{"train_examples": 155796, "translate": 0.06, "targets": ["order", "family"], "norm": "rmsnorm", "layer_scale_init": 1.0, "residual_init": "zero_last", "beta2": 0.95, "beta1": 0.9, "shampoo_beta": 0.95, "eps": 1e-08, "max_steps": 26100, "lr_schedule": "cosine"}
Rows from block 4 of a small image classifier, named by matrix and row number. Rows with one number belong to one neuron. Each number is 128 + 32 x the weight over its row's rms, rounded and kept within 0 to 255. All counts start at 0. Numbers have three digits each. After the name is the row's rms in percent of the matrix's.
Before each neuron's rows are labels from the 100 images, of 14976, where the neuron reaches its largest size: "top examples" is what is common among them. Only what is clearly more common there than usual is listed. The data: photos of plants, animals and fungi (iNaturalist).
# u: gMLP up (value half) (model.blocks.4.mixer.u.weight, 128x128), inputs 0-127
# v: gMLP up (gate half) (model.blocks.4.mixer.v.weight, 128x128), inputs 0-127
# out: gMLP down (model.blocks.4.mixer.out.weight, 128x128, transposed), outputs 0-127

top examples: kingdom Plantae; phylum Tracheophyta; class Magnoliopsida
u.100 086:158178133161119170116076120186149162122123144138255132103140110128153148086152063140059057112155071091111074126158126089113141136162125127137135129099128130147127140152138100163107120087134128131146205155142108082097154091128145113129176080107127150162095062092175141101120089121128160138124071114118162085171187114145082103129104153142145159140199142115133084151122142148175145134139
v.100 101:102115100153092134131121139143108150086148129139209140118128140116125198139091039111062050118130120097104107111141161125113121141113086089105173148126137117094098112144132124149146109156151145076126154164137158057085106158083202176120112054145155113160135108088208130128136119139139121088137103114152139080203177103161116124127135143131152155117094182065135126193140098137165152082118
out.100 092:155127124058142130071111202113126212103113127088058148136134121087146120115141173165152131125124175115162110143125157157139123155076108138078158121136102114155134139114132127142108135153187075177107078107115105155062110145121144095097132114037133156057139187127143129137122093144137141125106134119104187102071104112118098198148122142096081163145089102162165104091148089059123093091145

top examples: class Insecta; phylum Arthropoda; order Lepidoptera; family: Nymphalidae
u.3 104:114095116104151152170158104128149214134149119111106101102086157121142189058149154172151129117188132102090136160083091141087145172086109110172130127181143110112080142156090141114154148092068136116141120132133114156175172139158135100146056145124178188152130066108144123097116178155131109122103174168140186193098174140064132114116137151187160152104115124113165170166091100110098159134165
v.3 081:101132113168057175129104098111143147076134106141095096185151144140113148153115136151120117102089121141133053067118115143108086091103141126078087109046109118095128136110092111149169078082113136116144149088157146118135108155116066104119099128201093190148187085107159146146118162035075128115184164121091132134118120102157118128134159088139069152100089132114147139127130090149141043113114
out.3 110:119155142156137050144106114154097079139091137098127092127160091120094111161144126076110089115109139074120085130122127142108130102144078169163137106082196098135116128145123091111101121137148143132104130110137186185143142129190059117163105061118084163145084169137109082154157074174169131144123085144146115149141166110104199163185158099121133101119240085121131120112140149170131070107147

top examples: class Magnoliopsida; phylum Tracheophyta; kingdom Plantae
u.119 097:139116116121148125107096112127122086136086113085145125132144115147127138141128158100137114049148178122131158096114161137143135176081093135090177169105127094176163108160179163077086176117104155139097115132117156169166140129165155154138116117072074163086157218100082073166127129098094176159102083128154092074127114071108117073151122149109175072122105163146098089115185120167125193157086
v.119 097:143148167186099174142131177146150134100148082163132111070131168112115116085075165082141198134157156135143149162198072129177122108132153094137097158120123116128192130107106146170134104096120086098181109141134093071048130085099118122091127141160173084123131090139122213103109160154170124114105099126098106117138118148152151130160140127122096184112088178096106205124127167106138079080123
out.119 129:124074175132064129175131070109145106120113084138160124119107140102148096183122122205106145176107138157176139174180169135144128096121131123137153164072106137158171129143127113142115144118113177149188100119184140164138109112078137109092085099135184102122066047113111150121079102114114168122183117124173140097113087116109161120137147134166153074105098042120094127098067097073109118104115

top examples: order Lepidoptera
u.66 086:103156121162123137108157138086107151101098117101167085097160121182066138158186171140108162139137181169079139180149078095173141147104071117099098118159082177125171133137147074091144152113148111144094154189157092155166109085157135099091050166130108135129121121115069173146049084155148160115150098135126112126125150156130141140106190105152143127145162126172148111175160101068102179173140
v.66 078:120129146176081121131132121079136089120083114137123069167098094139087177090194148047122159111150119198111105098136105159148147084119076077110091115154099105085122157156104102101143164099132071084140141123109136086129155148105128137094144100145157108130175151117099107158124098174181130152129122132068145096089157113177123148138208132140134192016097126096168152166128139112126116157109
out.66 099:101125122131095168100095093124105166100161091120100205151132143063153121148138157175139085165119094140187093102167079170123203149107140137121143134163127118135161136124198141162103131179124067116097115165096097061138194138148124092079133087065128138166084147105137068107166089139145117100124185102131145141135143112175112119091132140150054115150107124104098090115067154156141122184096

top examples: phylum Arthropoda; class Insecta
u.104 081:118123133113086187076141143099127134080141168157177114160089127103117131057156214066150125111210159143148137130116126123137123160127093120173138197165084117101110119120124126091112177109123139125062149080114120152150158126113133086088087130090143086104136169130119070055112146140178182148137085097126133074156181139099143083111142133084131155069116141171065143124162165134117093124110
v.104 145:109130110123151126135099195140125119077130071141092085161099138152151192073141148096167161197115143144113140177093105144164178160131110131171190121204088121078084081151054135124135169155102126098170110093172150123117144154124102151138109097131160162172127112123135169118104091167143111101037133149108187163108122113101152114166124122093158102062127121146127144159068115151131174079136
out.104 079:100153123121126166103101115116083139202095113119171173090126114105135136168170071159149129133116175159087081147121099097093170142137153170135090107145199144199135134129110124188087156205125166175133115101120084093088129114093174094131183111111095170129168175158157123153154123155103104167140128152126148167201159151111177144160108092163118095146138072149066144125104126200115136144152

top examples: order Lepidoptera
u.28 089:121184079109146160110119157164129133053134156107150145063104132156150142078142131119071108110164130148121132122115152144159100169105136104138146154088070105095100072051104107079127087180162156111147112078100137107124107104145107124139082130076190150087077155122137160066149113068099152113107072147139134150161101154107154101223112082152098134168140135174108109117067168147143111095112
v.28 091:138170150139101172193138101169132116120124117145065110162115129107163124164149134155130087154108125152100086125140201143104143072138089146115109144170134128149144152103116107172152137111147101129110138132138165102104116159083090089096182148179113113125153105104169129128163159034117130082142187178155154089072149122206090131080149134105141137106099077066149101073106168116194055105148
out.28 100:123049184111136139089077098132117074135101115123158116116096145178148108139157185081145097105042057143142157119082067116131111144085083093120083183097124125098120167108100098104148135083162113110106129136169104100091127110131087112167155149144108152125153159056090165120156117156112128152081126148132170159105164175132103133114198114118151171107122140070088178099148186162112163094128

top examples: class Aves; order Anseriformes; family: Anatidae
u.61 112:121142153202079100119144140117124140119163197124199115119137144124165129126139105153129095104157103110136087086127132134061141090142079162153068147174130051088074158153110084209157146133174126152078112158133074093144134136072177095142120133155124117174114119114128094163125082114168076080125204126126149075130141139148116157082144185157117110081129112107143144165086072143126115132157
v.61 080:084070076082110126170126127117124123117137127146117102132134210147134154116132145124144158128171099144128079099142144174139130169118111108180170148143161182120128087167159164134109110142143132142133109098147138205177172121120127191181075167124151171124102105076183083062100161083123111118122141112174109174121139136059185114090154057083109098112134138122150123111114089189126106088060
out.61 106:081129157093173142137128147176130119133119060137091126216128121095131116139174141145147073136168184130125142186080081126100139128109107116156120100134151150134129105077103087127191118229134096126169094156117153121147128113174135080103088103131126154124139192152135109084087117129152183152180119109099136079096085075164156172167112150112159056165144141119122089155099122142183091128173

top examples: order Lepidoptera
u.96 092:119110103114094193090091180137122194118142122137155126069124124175097150161139074138088090176073085128128109131129089124151150101150063116129164084097099128081105155043129118169138097128167183090157117137141091135130078092076140115174083105144170130166164178130182167142121110175132135134178123173061175138160150148119128131153114104101142171170148149131176109169124145092121129152071
v.96 077:123167147156111145187137114186128112108095158144189078081126169072174110119129166151097167141123112144061203131132141126081103105140105171130133171132145110133170186134135130128145079103062126122088136116060151066109116047096091123113170110180115090081163119119154151178128096113155046108150083161151136123157145103127085117116110112125165162134174161071103125161118121141136094104110
out.96 102:137139128096106151083137131141127151136131175151111148116132158157126118108088209071115134101142139140166137086070064114181106143164121090126132105133168126108162125116116142150153124117204145161131142137084119109127132146073090156133142178152107101111234105167153110177156138102076125150096099125155114099084085150155099143159177160207110128085142184106106087170210158168146167160107

top examples: phylum Arthropoda; class Insecta; order Lepidoptera; family: Lycaenidae
u.46 100:083091091153151169075078115102165167074159087090120108109113081157157199124134152115162129130122170117120144135129108141172130151098161110151206153134110107079119070124134173114056161131104092166150128133117106193157083123163119102159080101098098133180166150152054120136119100143112212167072112110118173182150116106062131113157133083135137112130113135157160138150134084153099140158104
v.46 108:162132149154096163147128194166168090194082174146117071149116182068172137117141194164068141177135077115158161152118127132070123094130060138085104115155169109091140164096106103100159089072113050110191110120120128050111106089096102095111130142149119110101114120113139122124118089147128070135106115137204133146137127167116121123111092163118146185105154142106121098166137149088148135116139
out.46 106:178114140169159157150129173128170104124171122074158124116131116074086117081202133125136111166153082138154117117104121113081114141149095177139153109177141165086134121063092156146081172153135192149168120134098137076088177118145079158067101153170179103140150100175107150142126102040124130097162125099072062127118103146189123068150132101170091154132134130144111161138173151125114147101145

top examples: order Lepidoptera
u.20 108:080165163074196113173095113166143161122101143119090101111113135137103128147077090191092112129146185179109195115096139140159127174126128074134095134128101179109079085083136122089132091145145163136124113069168144108111061093157142143098105159098164166108105093187160182077083134109139181121171092115157132129146175125139206108116141141070135158150141154132137111175107101112106166091130
v.20 092:081132115141104115084079174128194131104142114158093077144088114133108171092081144101113157091118165155164063142111073164158118104115080103090107120152114057091121150126144161140113112112108181082105081107097159123134134178132154182132160159099138147098103161115088077153144118164202107084131099120092083070132132081154132128109132097068110156071090136173116129138093154063166139173111
out.20 114:109053121124111074089150102098090126107133120115192107180134079112146137171146083114102106070128141139155091153120112145142090160122160184101135167123160155122124120082090120114160084143095112161111140105148134080147135194087077082154131197117078164094091103146112140076158099106095093167112075194141139130166145157123090155046163173181167161128137159119132116105159153181125091124151

top examples: kingdom Plantae; phylum Tracheophyta
u.75 105:134127172146117168134127112103136098197120088140170108105109169156117111142089147110100168099174075083149132136139078096154135124134062137136161185116133128065123153119124157156078127110178144106160127135069077151097083056089183141113138099177166048152151171116164154164154112125111053198114137128131146080168161111103136135154147184141138180133136158098079141137162154137081128099113
v.75 097:100109227131095105153127156142125131135082130146111180156054109135176124121093133114128156062155146163142089057210166126153134123120124121081098071169087110098120148112182126176127120146133208094079132171150103091149173105094133135115093145115110138133128170130120115106100169139170097130127155113166077150166164161143154129177099169110160140113143162116051134135067091138130145123170
out.75 098:137181120077141154125173144141118127117163084141166101209128122098128130132103089175122113103116162116100100130173151161129141137163113146144172155128087132165060082114116166102140082110112115145116149141117120087173162117161124151115123137094103197094167104156138137120101062139149128139142117157102187107140122172137107115184071075139165026185132055132087136113110081065155107096070

top examples: phylum Tracheophyta; kingdom Plantae; class Magnoliopsida
u.127 133:155145140164123068092109070164116162172133140107131120116169091108098065117143094161089134095171076063115141116115156093130153093120144187124105116117109099117157145174108117145130097152074121164105160122131095060154145158133181116160149112156095120103110130095131167188140106070081115141111092119109105084092108115164082200140074152195101060141166054142179129121132109149104168108152
v.127 113:112179133058070125146155096123121119075102117144176099140086126143117134109149177110163148168180151129154150158137101144094074081094083108144154165087073091124201159145125114122092151085123148132139108112133135154141160062111092087081146050110177133125167182105133111128135155161205131103149148125129092065128128161114167067063148150087139182124128133156114151119144159115129058139146
out.127 108:095156118112156145168093080089153197164141128104136144125125166139147115103131118126079103117092116124108087097144120121153203162078194139104095101166152151157052113076145141125115108068176125117123169175141098137114118123114097133102136105136169131092156095113112193065177147193139123093150140121121154098156085109096124043151176098148087177131123151155094113165174163118151093199148

top examples: class Aves
u.102 116:199160150087164167112150096168089095140097168117129123076137066137147076096233132179132105111180128141096128130152144110158173121126172176145131141154124132157115093104082062137115131077120156167088186135147122162144134098118101079152155176140121162123092129135141178118107130104133150205137097153082183151090147171088097089135125171200151144103127153145159116100116128140101120178127
v.102 119:129053144178085146135184125081110187140083124133079086165149175155091163111109132116085117072124184105100176144157095164130133109141124152142109112156083115081100131104118158138095123118159089097155131098089177068093124128084149204157114170203126139108129127151097110162133094160143145149107144104143089151117127146170078171098172122061156106107164158127152101044129172108119094120115
out.102 070:087125073179098139118093113087135073162133105064094157127131181060148107096113052085124084118151084160113150133135119130119150148127115093095132110147164092110180164145082153116088127158135089109118108105157099153083115142148099156163121097122182118152162096141104105118148133125080106100083147122190166088192131104150133128087115025081121074149134092090104111125092116092132156085189

top examples: class Aves; phylum Chordata; order Charadriiformes; family: Scolopacidae
u.86 120:118216072121089125188163160104128155143187162150150118165150154135153134090195137153068090112116126133115109118115164127058107123138142181144098139126114111135147170151072067120137104138143080145063117126132149071141121084099112025154110155146095165121101029099100144109143132097088104130135159128078138089121183115127086127137134135104169117134174122108134148143079110129163128094159
v.86 113:127121150146136132130075098149098122120081130133117095134112141100130102154146124131129110097131155133133097060152145161198121112127075098054133128130154091144106111068123135199112081120152123124201112121137114101158126120097154124161195129143126139190181156159141095132129138045109117136070205123205106157194115068133146143146105106119077126093130127162180118182098114125123079049141
out.86 090:145063097157116178172155103074157166118134139094117124119109136173152147198097149195128088110157155143154085127203163121108103118162140146089079112173120204116167144180134134133095144098095177110120174148063127169144122172124165148124164151158151133159151125179095131116184120095081130098045122126121104161108151091113106108126106077157087119134155112139160144125124078155096183171092

top examples: order Anseriformes; family: Anatidae
u.4 101:115163148104160159124087099110120147057170087128184133089135192140191125124163172163124168093140122146088170142135079122145097147118148161176167182171034117173139118066111122110187060137124121163152117135133188142160150059140071129144146140113124132128120143138073136120139102084179166108126139123113149154192126156158100129153107126061112098087128169172117166098119124109112108107091
v.4 108:131180117167088167180133107137115104121145152132139114180156129140146137160144106168089066110102117121099136094121202121060110137162090157070155155074140142132106103152073097177123098117134100136101175083143130061123066129107151098095192104114070135119123088094188141123144142078095128072139104114134098129166144091185080112126124126156110109098117137054104120172093144118183119055148
out.4 089:114110116139141144136111144158096147111137157125124102138098099146072135152090108070133138138157139081146150210124129191125161133154165111088067100108101090119132154084143190077167098165090193142089073105108147166091110140109062074100058138140114097095105113107172125163111178058186091122101145125118134166148134051106149118088181143132072167072120142124140111130147150158112160135128

top examples: kingdom Plantae; phylum Tracheophyta; class Magnoliopsida
u.35 104:121103108188132092125083137147102122100117141154175096104084081134103172139081101124137142099179086109109112110137130150088143119068086124105114126156165106104099198099173119158162136159151159102089123185110084058149116160126138099115139150144124094131158093134157115156126166174156083096178165107098103101150181163120167072105106191189144127152155098096035090148118077085097146136170
v.35 103:127160155143174104094111082152093094113076139175157087116107086108109151113069095153115176115157123112137114099113168172074160087101140116098092086122140136124103206186147101161140130202118159122062177138158112058133162168104113083118148098114133091128129089094182109133109188162114151071131158088113098091130145138192133093101136188168137101140177113103096094133120074149140127120161
out.35 097:173162145146151118119104129112140130149084144118079059134127120127114070085156227192111183116131146152086077092085103120150116160117170182116154117103117153101140099119114071157152096185128131104156120071106112115168115139186200094090163122137104135126169140121113120078101145125155109129140118141124068067135117112100124137181128090094150130139088097126208150161087129054105104090145

top examples: phylum Tracheophyta; kingdom Plantae
u.64 092:148187146054104185173163139119176151136184148137122146111112125173146111111081096136081099137123085123162114094131130207061085140151108102107105124107083192111087085072141094161160096156186135084100111099179158124109165115085150117107096129092153136185059127125130152096170098135142099118117111117127132124095166174190157145127157136130113144089128108108112111148081181118200131111094
v.64 099:163081128157129150157141128140153143124155153133143149114089169101092145082143104167174171094134152145112155172168078089165070149124193083167133128111104066148154178127124097109165149073157144120172133166076144071106134057093116181096128081131097136105200124121110133138078131181170143110101132134095144147169089082155134148152127082095096124106145168062195147132106132153089103087160
out.64 104:137079169098065126196075110101064120116055105166132110141137182121129126089151199070148087109067159161110146151157142152134097150120084090190064124194183143090159132084088065168157101222158121150138166184125123137101118101146122138159121133154150090115112130153098144145152105128113109172151111096139165125111151133176140123064140128098153135083140136110147103128123127138135146130136

top examples: kingdom Plantae; phylum Tracheophyta; class Magnoliopsida
u.9 094:161147161158122142131132090138086103106143150117141148168127071151104135196137069140111115054073121095157143107144105061145184139124164139081099115117089115147108124121108121129130095155140139096112171099125104086148130116062157120169115092144131163066137104131130163123093101110089107087179088106096105112185148102248140176134079147150077090124160133147107106083101088115093153060146
v.9 102:083122156071190142141130140094137125095114112137139073151105099172157175118112148156167135179134136192124128097103124181117091151129103044139151100196158170101082115147144123142186183118147157104177103139127164155083157080125100158122124077122160094190131129152152106097115154144117127143097147164173133153105161107081156070117129126071229140093091103134109128162083112119126083110158
out.9 085:168088118084095172165153107057139082131157163108128166114097120105124142054153130154070126188124146153120146127177089069109082116120150104090141143154164134134132170150119113105137159171133117155147176172176179164089172118158137131084149092142184135092142114104094145146124128113101176162091158133087074088104084063158165139156090135055154154090134164152164109148092114140110116200124

top examples: order Pelecaniformes; order Charadriiformes; family: Ardeidae
u.103 101:206149147124153151171213108048139087165124225096151131178125132127103104113134088167141144112094127149143140122164194130135123115141148091163121110089148109118142150154148153139114164154142138140123197162142115155142128103143186210118141070098088093127097109139084137151127145105129172114095138083150104158166117126161158121114229113119134092096149114114110073072176104087130126143129
v.103 096:175113124163112095102121117108117193111098152152173093090129130095132101137106146073073140116114112126166117097138089125149118135136110148126121205141087112126105127051137136172141050114141157068176101086079128094094130117071134187157184103170154101145160135122146084168143092159130059129080147201136133122185124153108114142150076099168095138114075169154138145139112200096144148092120
out.103 103:111155112146191152091109111158107136135125098102112178076174157161172107138098135139196132075135126105192132119137112153111121123158087146120110154143154145139127097113092130143158095143107163154129143115232175185113081155087148167104120151176155120082168164169130179162099077145129090130127109113165121100156095146163103085082143120078108183141188059128138154144101062114190106169131

top examples: phylum Chordata; class Aves; order Passeriformes
u.94 079:141147131076131127118116085134140162122089164143151062070156142125055124058096123141106110088143174106104146113104128089131131153062125120136068113081129150093163179217102124132126163145104127153093184117119128074170151150120120133128050147079163139118087092144138102059132132137126184125123113148088082097126138130092175109085154153171083124091215092130104128090128120134080116123136
v.94 098:109166080080149172177165093104157179141101101154130071103117115128127110053165119182106094127179209119103127121139104094093102164077094091141115087124098079128123154156060089110133135128079185138139153127118145097086120116110137089118101147127181172184092096163131116080095144146130224079119142164124094129142135155141123085125126146079123130127162105153132146112077111138099102093190
out.94 095:128169128160078150175110201151192127134104150104117148096128144155116082138183135147123167195176083110117144128091109096161144138149099163145124132080081079106090093086134129181129140158133145126135165156157143203188158107116125122131167146102051167151076164128112148133101116124126110092101083070154180162093111140111099090178142131100152132147111142083155219115175182126124133098136

top examples: kingdom Plantae; phylum Tracheophyta; class Magnoliopsida
u.40 091:125110068149135133098117149103187163115090167113127165081142128144155130109163080130132082127159161110148083102133120119152041182175137073119148083075115146160153158131141171134119123120168143129119153152097133177115130123128142158117141095113159160119181099087084090162131160146124139109148144160150099161185055155155081191124137130126119100067154186239158070175121121139151117146094
v.40 091:082144094092065087102125110109121152101122117135231047149115128096145131116047172121168167070095127131104100107116189113093044107089114118156079145192061120074098155102145116104145166142135147124143144104144135073135132096116107123113131125105108132172141119111176099082141095115130161107177151164096154134134167080148158115141107112113118103151123139076114136093073107101163090133176
out.40 110:142136130141149115140110120143160180123142135175091172121121077152146166146127145086097199160126128142184160131143097077064151075158159085123082099142134112124133160119169119103107126125178112139130084138189107167093140095148142185099095182110137089097162096173101092185124124123136092160142169104100158131120186158145125169112095132167078128135079187119086099139101145204165213126171

top examples: phylum Chordata; class Aves
u.114 095:133213110116130076158101110121129169145124146103171133129176151143177111153168126151084107124150112123082134086183130148098119074188114177168089128120156127149100127118122057148083091179128147123048144179127152100194140127115130065132067147120146129148102110177117139150116110069080111148153171117186123127089206148150157138138114161187165100146159104132141114140077074111098134145110
v.114 094:141099143144135131143136178168155042102120163155062089081093111093099132067102128093125173140115180087149097101116180197138098154097121131094065085127142105125134145123143132133166126141103102102124090086116182151115137155124120141140146213103158144148132128070147109138120104157143112124115104088143151172166053106151125135138187074102073121118176151119205087073139154156159122163095
out.114 103:165070136108119099092128114116160080116132133092142157174111135172112138095141132120113102164154089060149138073134179154159100166084155078144143148111124181156098126124165052121123150120132118135143102105138093098130201150085151096131181093185065110108124110147110089096121105159122071086113155125112158134214131178063122163136058143129120130129197104097151149094148161063119144151154

top examples: order Lepidoptera
u.45 097:129153162098067095111081093128160111146115164122112146144113086066119099102129108144169139147123093154170072143122159107116157113163108088110115140160170087076137114140160137190144179143145160098140147072152105155140085143128115154067122131175146111094137144072188124095121101122142109104144147103137184139102057074103196165127118134089046190130129142088129173098151093162168093200145
v.45 105:090109209141083135150054133160104104122077125135124131177133143084073138163069144193180128162156112152193112126097122149101110151129192104081105100092145137114107118088147113136159151082137109108194089098090164139114141121146077146124194119194107086154147118105195117139166147141144138118164135140090169154126062090119161154070122062106084110110124159110124129161133123117152084137137
out.45 098:146091107111162128089135072152078078128133151187105160159155131177127130116162099112113166114115114187109135105108135145119153122220073144113128133056177101094121193092107108176161118142129168107161142129169066129131111078148142162134129116131102194085083174151127115119072116149161134060094146115111100147137185160153107087159122140148093123096102151160127161213159155109097098119083

top examples: order Anseriformes; family: Anatidae
u.62 116:121180147181127158125198141064142115149197139122135163168082142157179179154128063156090104072135148122134147112129145170092083173171116097091117148133125142169094105128090127076122101122194108092151169137118121086115138125137176173125110148104122138080157122154123170109110159130108109076085123094163090119155126100158122086122121117107179151181166083113087113110072066189144121111062
v.62 097:158111153050085114151071150124132139106116164148141120104115191066066077157111167087203172139095102137160102146090156165179081148069152091154120133128160133075091149111133086153128180121142204113149122109128137153136122112140109120161117087109162142158124135087160062060134120128113174090081173133136153144147121091139142138112161096063070136161143114152194113100118129156155113144148
out.62 096:088095132125095093163159144137123073162194132090107124126098114116122147090109127122140097103199152112124151138130138127121114125123145136148123140132164171175075193138154062136174118126146104114128084093167088137078100151153144098108147066081122065165114116146132117136083123074157151151120118082102107066069131171062097161142094105173129098125106115086147158083214207171157137102103

top examples: class Mammalia
u.7 094:090111135140126128086179156142091165110161122133104164107079123118126099099107167095129124128097163113148132090137200139130165175108145166099114098121178146085144126172111174117082163196117194099051125115191121128127083146145132079098170125155104180068105092136094113122120185174103132166122053145073100085155155117155149139175131172159114087140066141115109157141141088156110170132170
v.7 087:099119124138107117162137157141095160121117151148115134199108162184061172110090188116173185130092145059135106049110177155171126131086140100106143103092123157103113139177183149142135120178165170126132066063165156163101091127158128125126160084104147139130173064124118106114127188130104171123088127146104122161167136082132184129129160084121123101087086177132132131152099094133125162074165
out.7 105:153141152147131104081105079168103175144049132111161111117126109121145111120111046131124137087094126141119144119171087151136136116115162141100142096125107130213073128112095172126081137170136130145082097146112196134110096145153136088072048156125116120115138158127156100130067088093216093154137132128043118133122152163103124178132114109091177155139138062179159104123128146098096140084109

top examples: phylum Tracheophyta; kingdom Plantae
u.12 099:132164148144142153154137117126093141120161155127164115154093111125163134150115084190119136082169134225106113113115169146023109145122115078140130090135156158141116108094145085167222106135149085120149156144083126129112172127115115156180088154098095100127142112188127127118136117086104123097143123106133138147169172100135166077117111092133214093157182065074086104105096137134118087117077
v.12 084:119139139155146106172114115104089119114119121133108177138122122185099124155142087108180061141066133140155109083167083087143150172140164102092111124154083125126143141149164164150139141117122171148138098111158160147116137079108143110123103113123166162170217142066087190083105158126204091088122126184086149149134093103172126170129178127169099134095097179186177147095082125115138186108177
out.12 103:077111191127101157099101121147120179131089128080186063127072115173140113131152154113148152141159190182162133146087112155123078104148136148147120111183147172168140126115165074082144103167133088104108158127111141189137141114100093135182077118156135079132125118138087118151128154107112122127151149063137106150152082124132124118126136124118105133119155177103112239135153154234157144157083

top examples: order Anseriformes; family: Anatidae
u.38 125:067157157185082037104132102156088123117131182124117127167140103138157140098126078116070102120121093102162130104128182092076160090177116164106106136117113129118169155153091116139157139123105112106084104087132164033096149134085178136148208134134046161076124129099116140146154093162143061133151108117113127051083128093163101107174146135147151117138146096111136128132132157141159156152116
v.38 091:108064112079096100119085083161114099067100099147101117171206122132071156161091155086161159160105100151137080105102101211128104118058141072166144139104124147087123124198127141165132197111129135147130096086167160144143140092120074119183107110131145147170132143091160096134133067127099149134112203138105074175100126118130135160098141148119068123110156091128150172143118109155106123139131
out.38 105:139168157149150135166076113080083101146105131116135052180060084100086094131154098149180121138154092141161144117121112128140133088124131084142112150174155152143088163097138164143180166124125035134141190114144129122120110106123135135107079078118057054138129114154116124084068111115122106179124062128114137083107158164129150175153112156151143132099061169134120118118107185106155063131154

top examples: order Lepidoptera
u.73 095:142058106129157165157125108109146046129110086105114105169135119136095197099110152182180176134106184117150101209129140089121114181096120093122163096093085148099129116143134153128152170082124040176137149157127134167156180124167127150106102107131118133158185126153133111093124164139093126126128062096149094152201118090108184112109173077143143082117090142129163112116169100113122101095144
v.73 098:117162155180125136113172110165139138158148118140165091094162172158135146105140138107074095151157157133081185067137144137136120155158166166124114197198116129148124111149123121099184067104115142139170117106126153096092105116124104110120137152136155163115110120063175181126062136112152155111154088133187202078093169154167076120122105153120114202152093152095104143158093178192164128090105
out.73 106:138159160140100145134137099136108139166161166090156118123153121164093165177156102105127083133177054113155139181141104129119145121078116132136126134180126172114137181060131213104068123129134132154195130071118165104120167162143098095110121162133074103180115133140141130152134169061176164143073086171160061122175148088138144110118105114126110183122143155129141215092131131134153141153080

top examples: order Lepidoptera
u.71 099:078134130141119062116111144137118077089062174151123099162139138131081155043127136120094172187119133129190103170154126142104116089092087103107114135088136132040155166131158188124164103156142130099166098088148209140082150123158105157124159108133129147134131093064158122132131109120150080136126114133158175159102112115124180097104199133123109178150191098086118092167152147116164137162147
v.71 119:091134157094132122120078159143160141142138160123123060145136119138125162122103099167187187084081137137135141123140163106124109121147080082074097147128116091070092131124127072118156161099125112132135146116167142113140179081116140132088130130019094089121157106073147117072099165107158150098115074080149136161205090079106120105118179117073076107110180118103168058134136151130170121118128
out.71 091:061095113124126111146152094108169089136143120111172110139151135120097169121133107105103162120130102130107153075056136136090141075136124176104139140144188110162095073174101182116136131117100133157141071117224094074133143109101145106136119127109052168157167128199160195175145128187126111094159089116137143090118119152123154121052094114133143123151161148136146110200158132171098145162087

top examples: class Aves; order Passeriformes
u.85 097:134096132178115133126140100102081145100087117134128116091122146098118084139113131134103104069151178132127150102110104147150163148091130124109167171134122026143145090102148150147119095111101169087193122134082119098117120168099184194162139140197140145082123177158116117174196150082151087172091139190154127118169109123133060122167102160107122085104078164136106149092125197178120092110093
v.85 096:100141096185057124105120119136107187168100124141194152119113148111120167134157125108133052102160147097149097074105116103130194167062090140117129107148135111123105137137138100169096091120178144102161086108068114136163134199107151162178172123128118135079161145162115095161144143104162120110087124220136130090145110118167120149172068115149120096094074123161089139136076145095171084112092
out.85 103:122185123128152147079125140169146115131112093147139103087123109178143133135162115130185135144103110135101110151161136076073176135098109160145089152112077131124126081169137112137137117126170125191168106126129065065157125139137159104137110051118110153127108137137142145056169135109209152105111087090163096138084148152079135129100091087115171129169241091175132132191078126123113090131159

top examples: kingdom Plantae; phylum Tracheophyta; class Magnoliopsida
u.16 105:152123142092162068098147129102201180100075125087085111066128096117132091077141125112148135133163186125120149097128115128172116136155126142082146113106200089102150173142174096150095130136134212100134173156134115171139101161112125156149112184111143185088169161122067103157118130126121210138143129123137140156133057148105117165114161116122115134134140168131185079124158151069137147208117
v.16 068:106106171101066126057102092119128146100083111158149120120171166153068179179095147145096102135158076132137103142132153186164092126103094113131150128105084127074173191125115139150163069053096143084153094079096146093122138124107126130149096155162038130107157155108155085123167091130141146134071137176121141112133087141106097125141131137105138154094104134146097127142175180127179082081073
out.16 111:105160112131101087108083151121113114118088108141132137141128112151201107183111177136126106165101143114128171150088101137133085072067111111140160152156064118125133153158134119086131105108149162102041074103106123174126167080122107129069158166159134070114198079094129104128161164147135114104114129134153142191076141156153124188092165130132077132172081150138154080116176104132170092195144

top examples: class Mammalia; order Carnivora
u.111 096:127127134110139160152104126131086103050099069151095082118094086137096115118142171093165138077084161144120170127164155092139147093103113123054153163081149135102132109216138135103159131106125122123176158080133083112156125147165096077125163103143062118103154129138159152127139175101121146116193083162083149104130162069145098170122110102124099130143099117061135145177177154040133128114162
v.111 118:140183165147104140159145137143146089095134111124170120163150176129167181181157105093083085120029137094141172103178110139074085161079142122131102130124108124107103142127121123130155088132114089112107127032161183110118126136094113106151146146102132151141147110075100136109105121070135113056072081158081171144124106073188090141121094083113132118120112172150128116127079125136207134092148
out.111 099:067119168153159159197115097112098075139154073117116125083147091134099074127064124111106151135209135114119094177124187139128155121130074136164110131167170161112090134098181106081165074162146118132119155103165112131098120132115166125125129063112143142107148140154102095117141094157100164150125131131120056092105135167098085158087102111129061170098130102056126153107113146073162137072176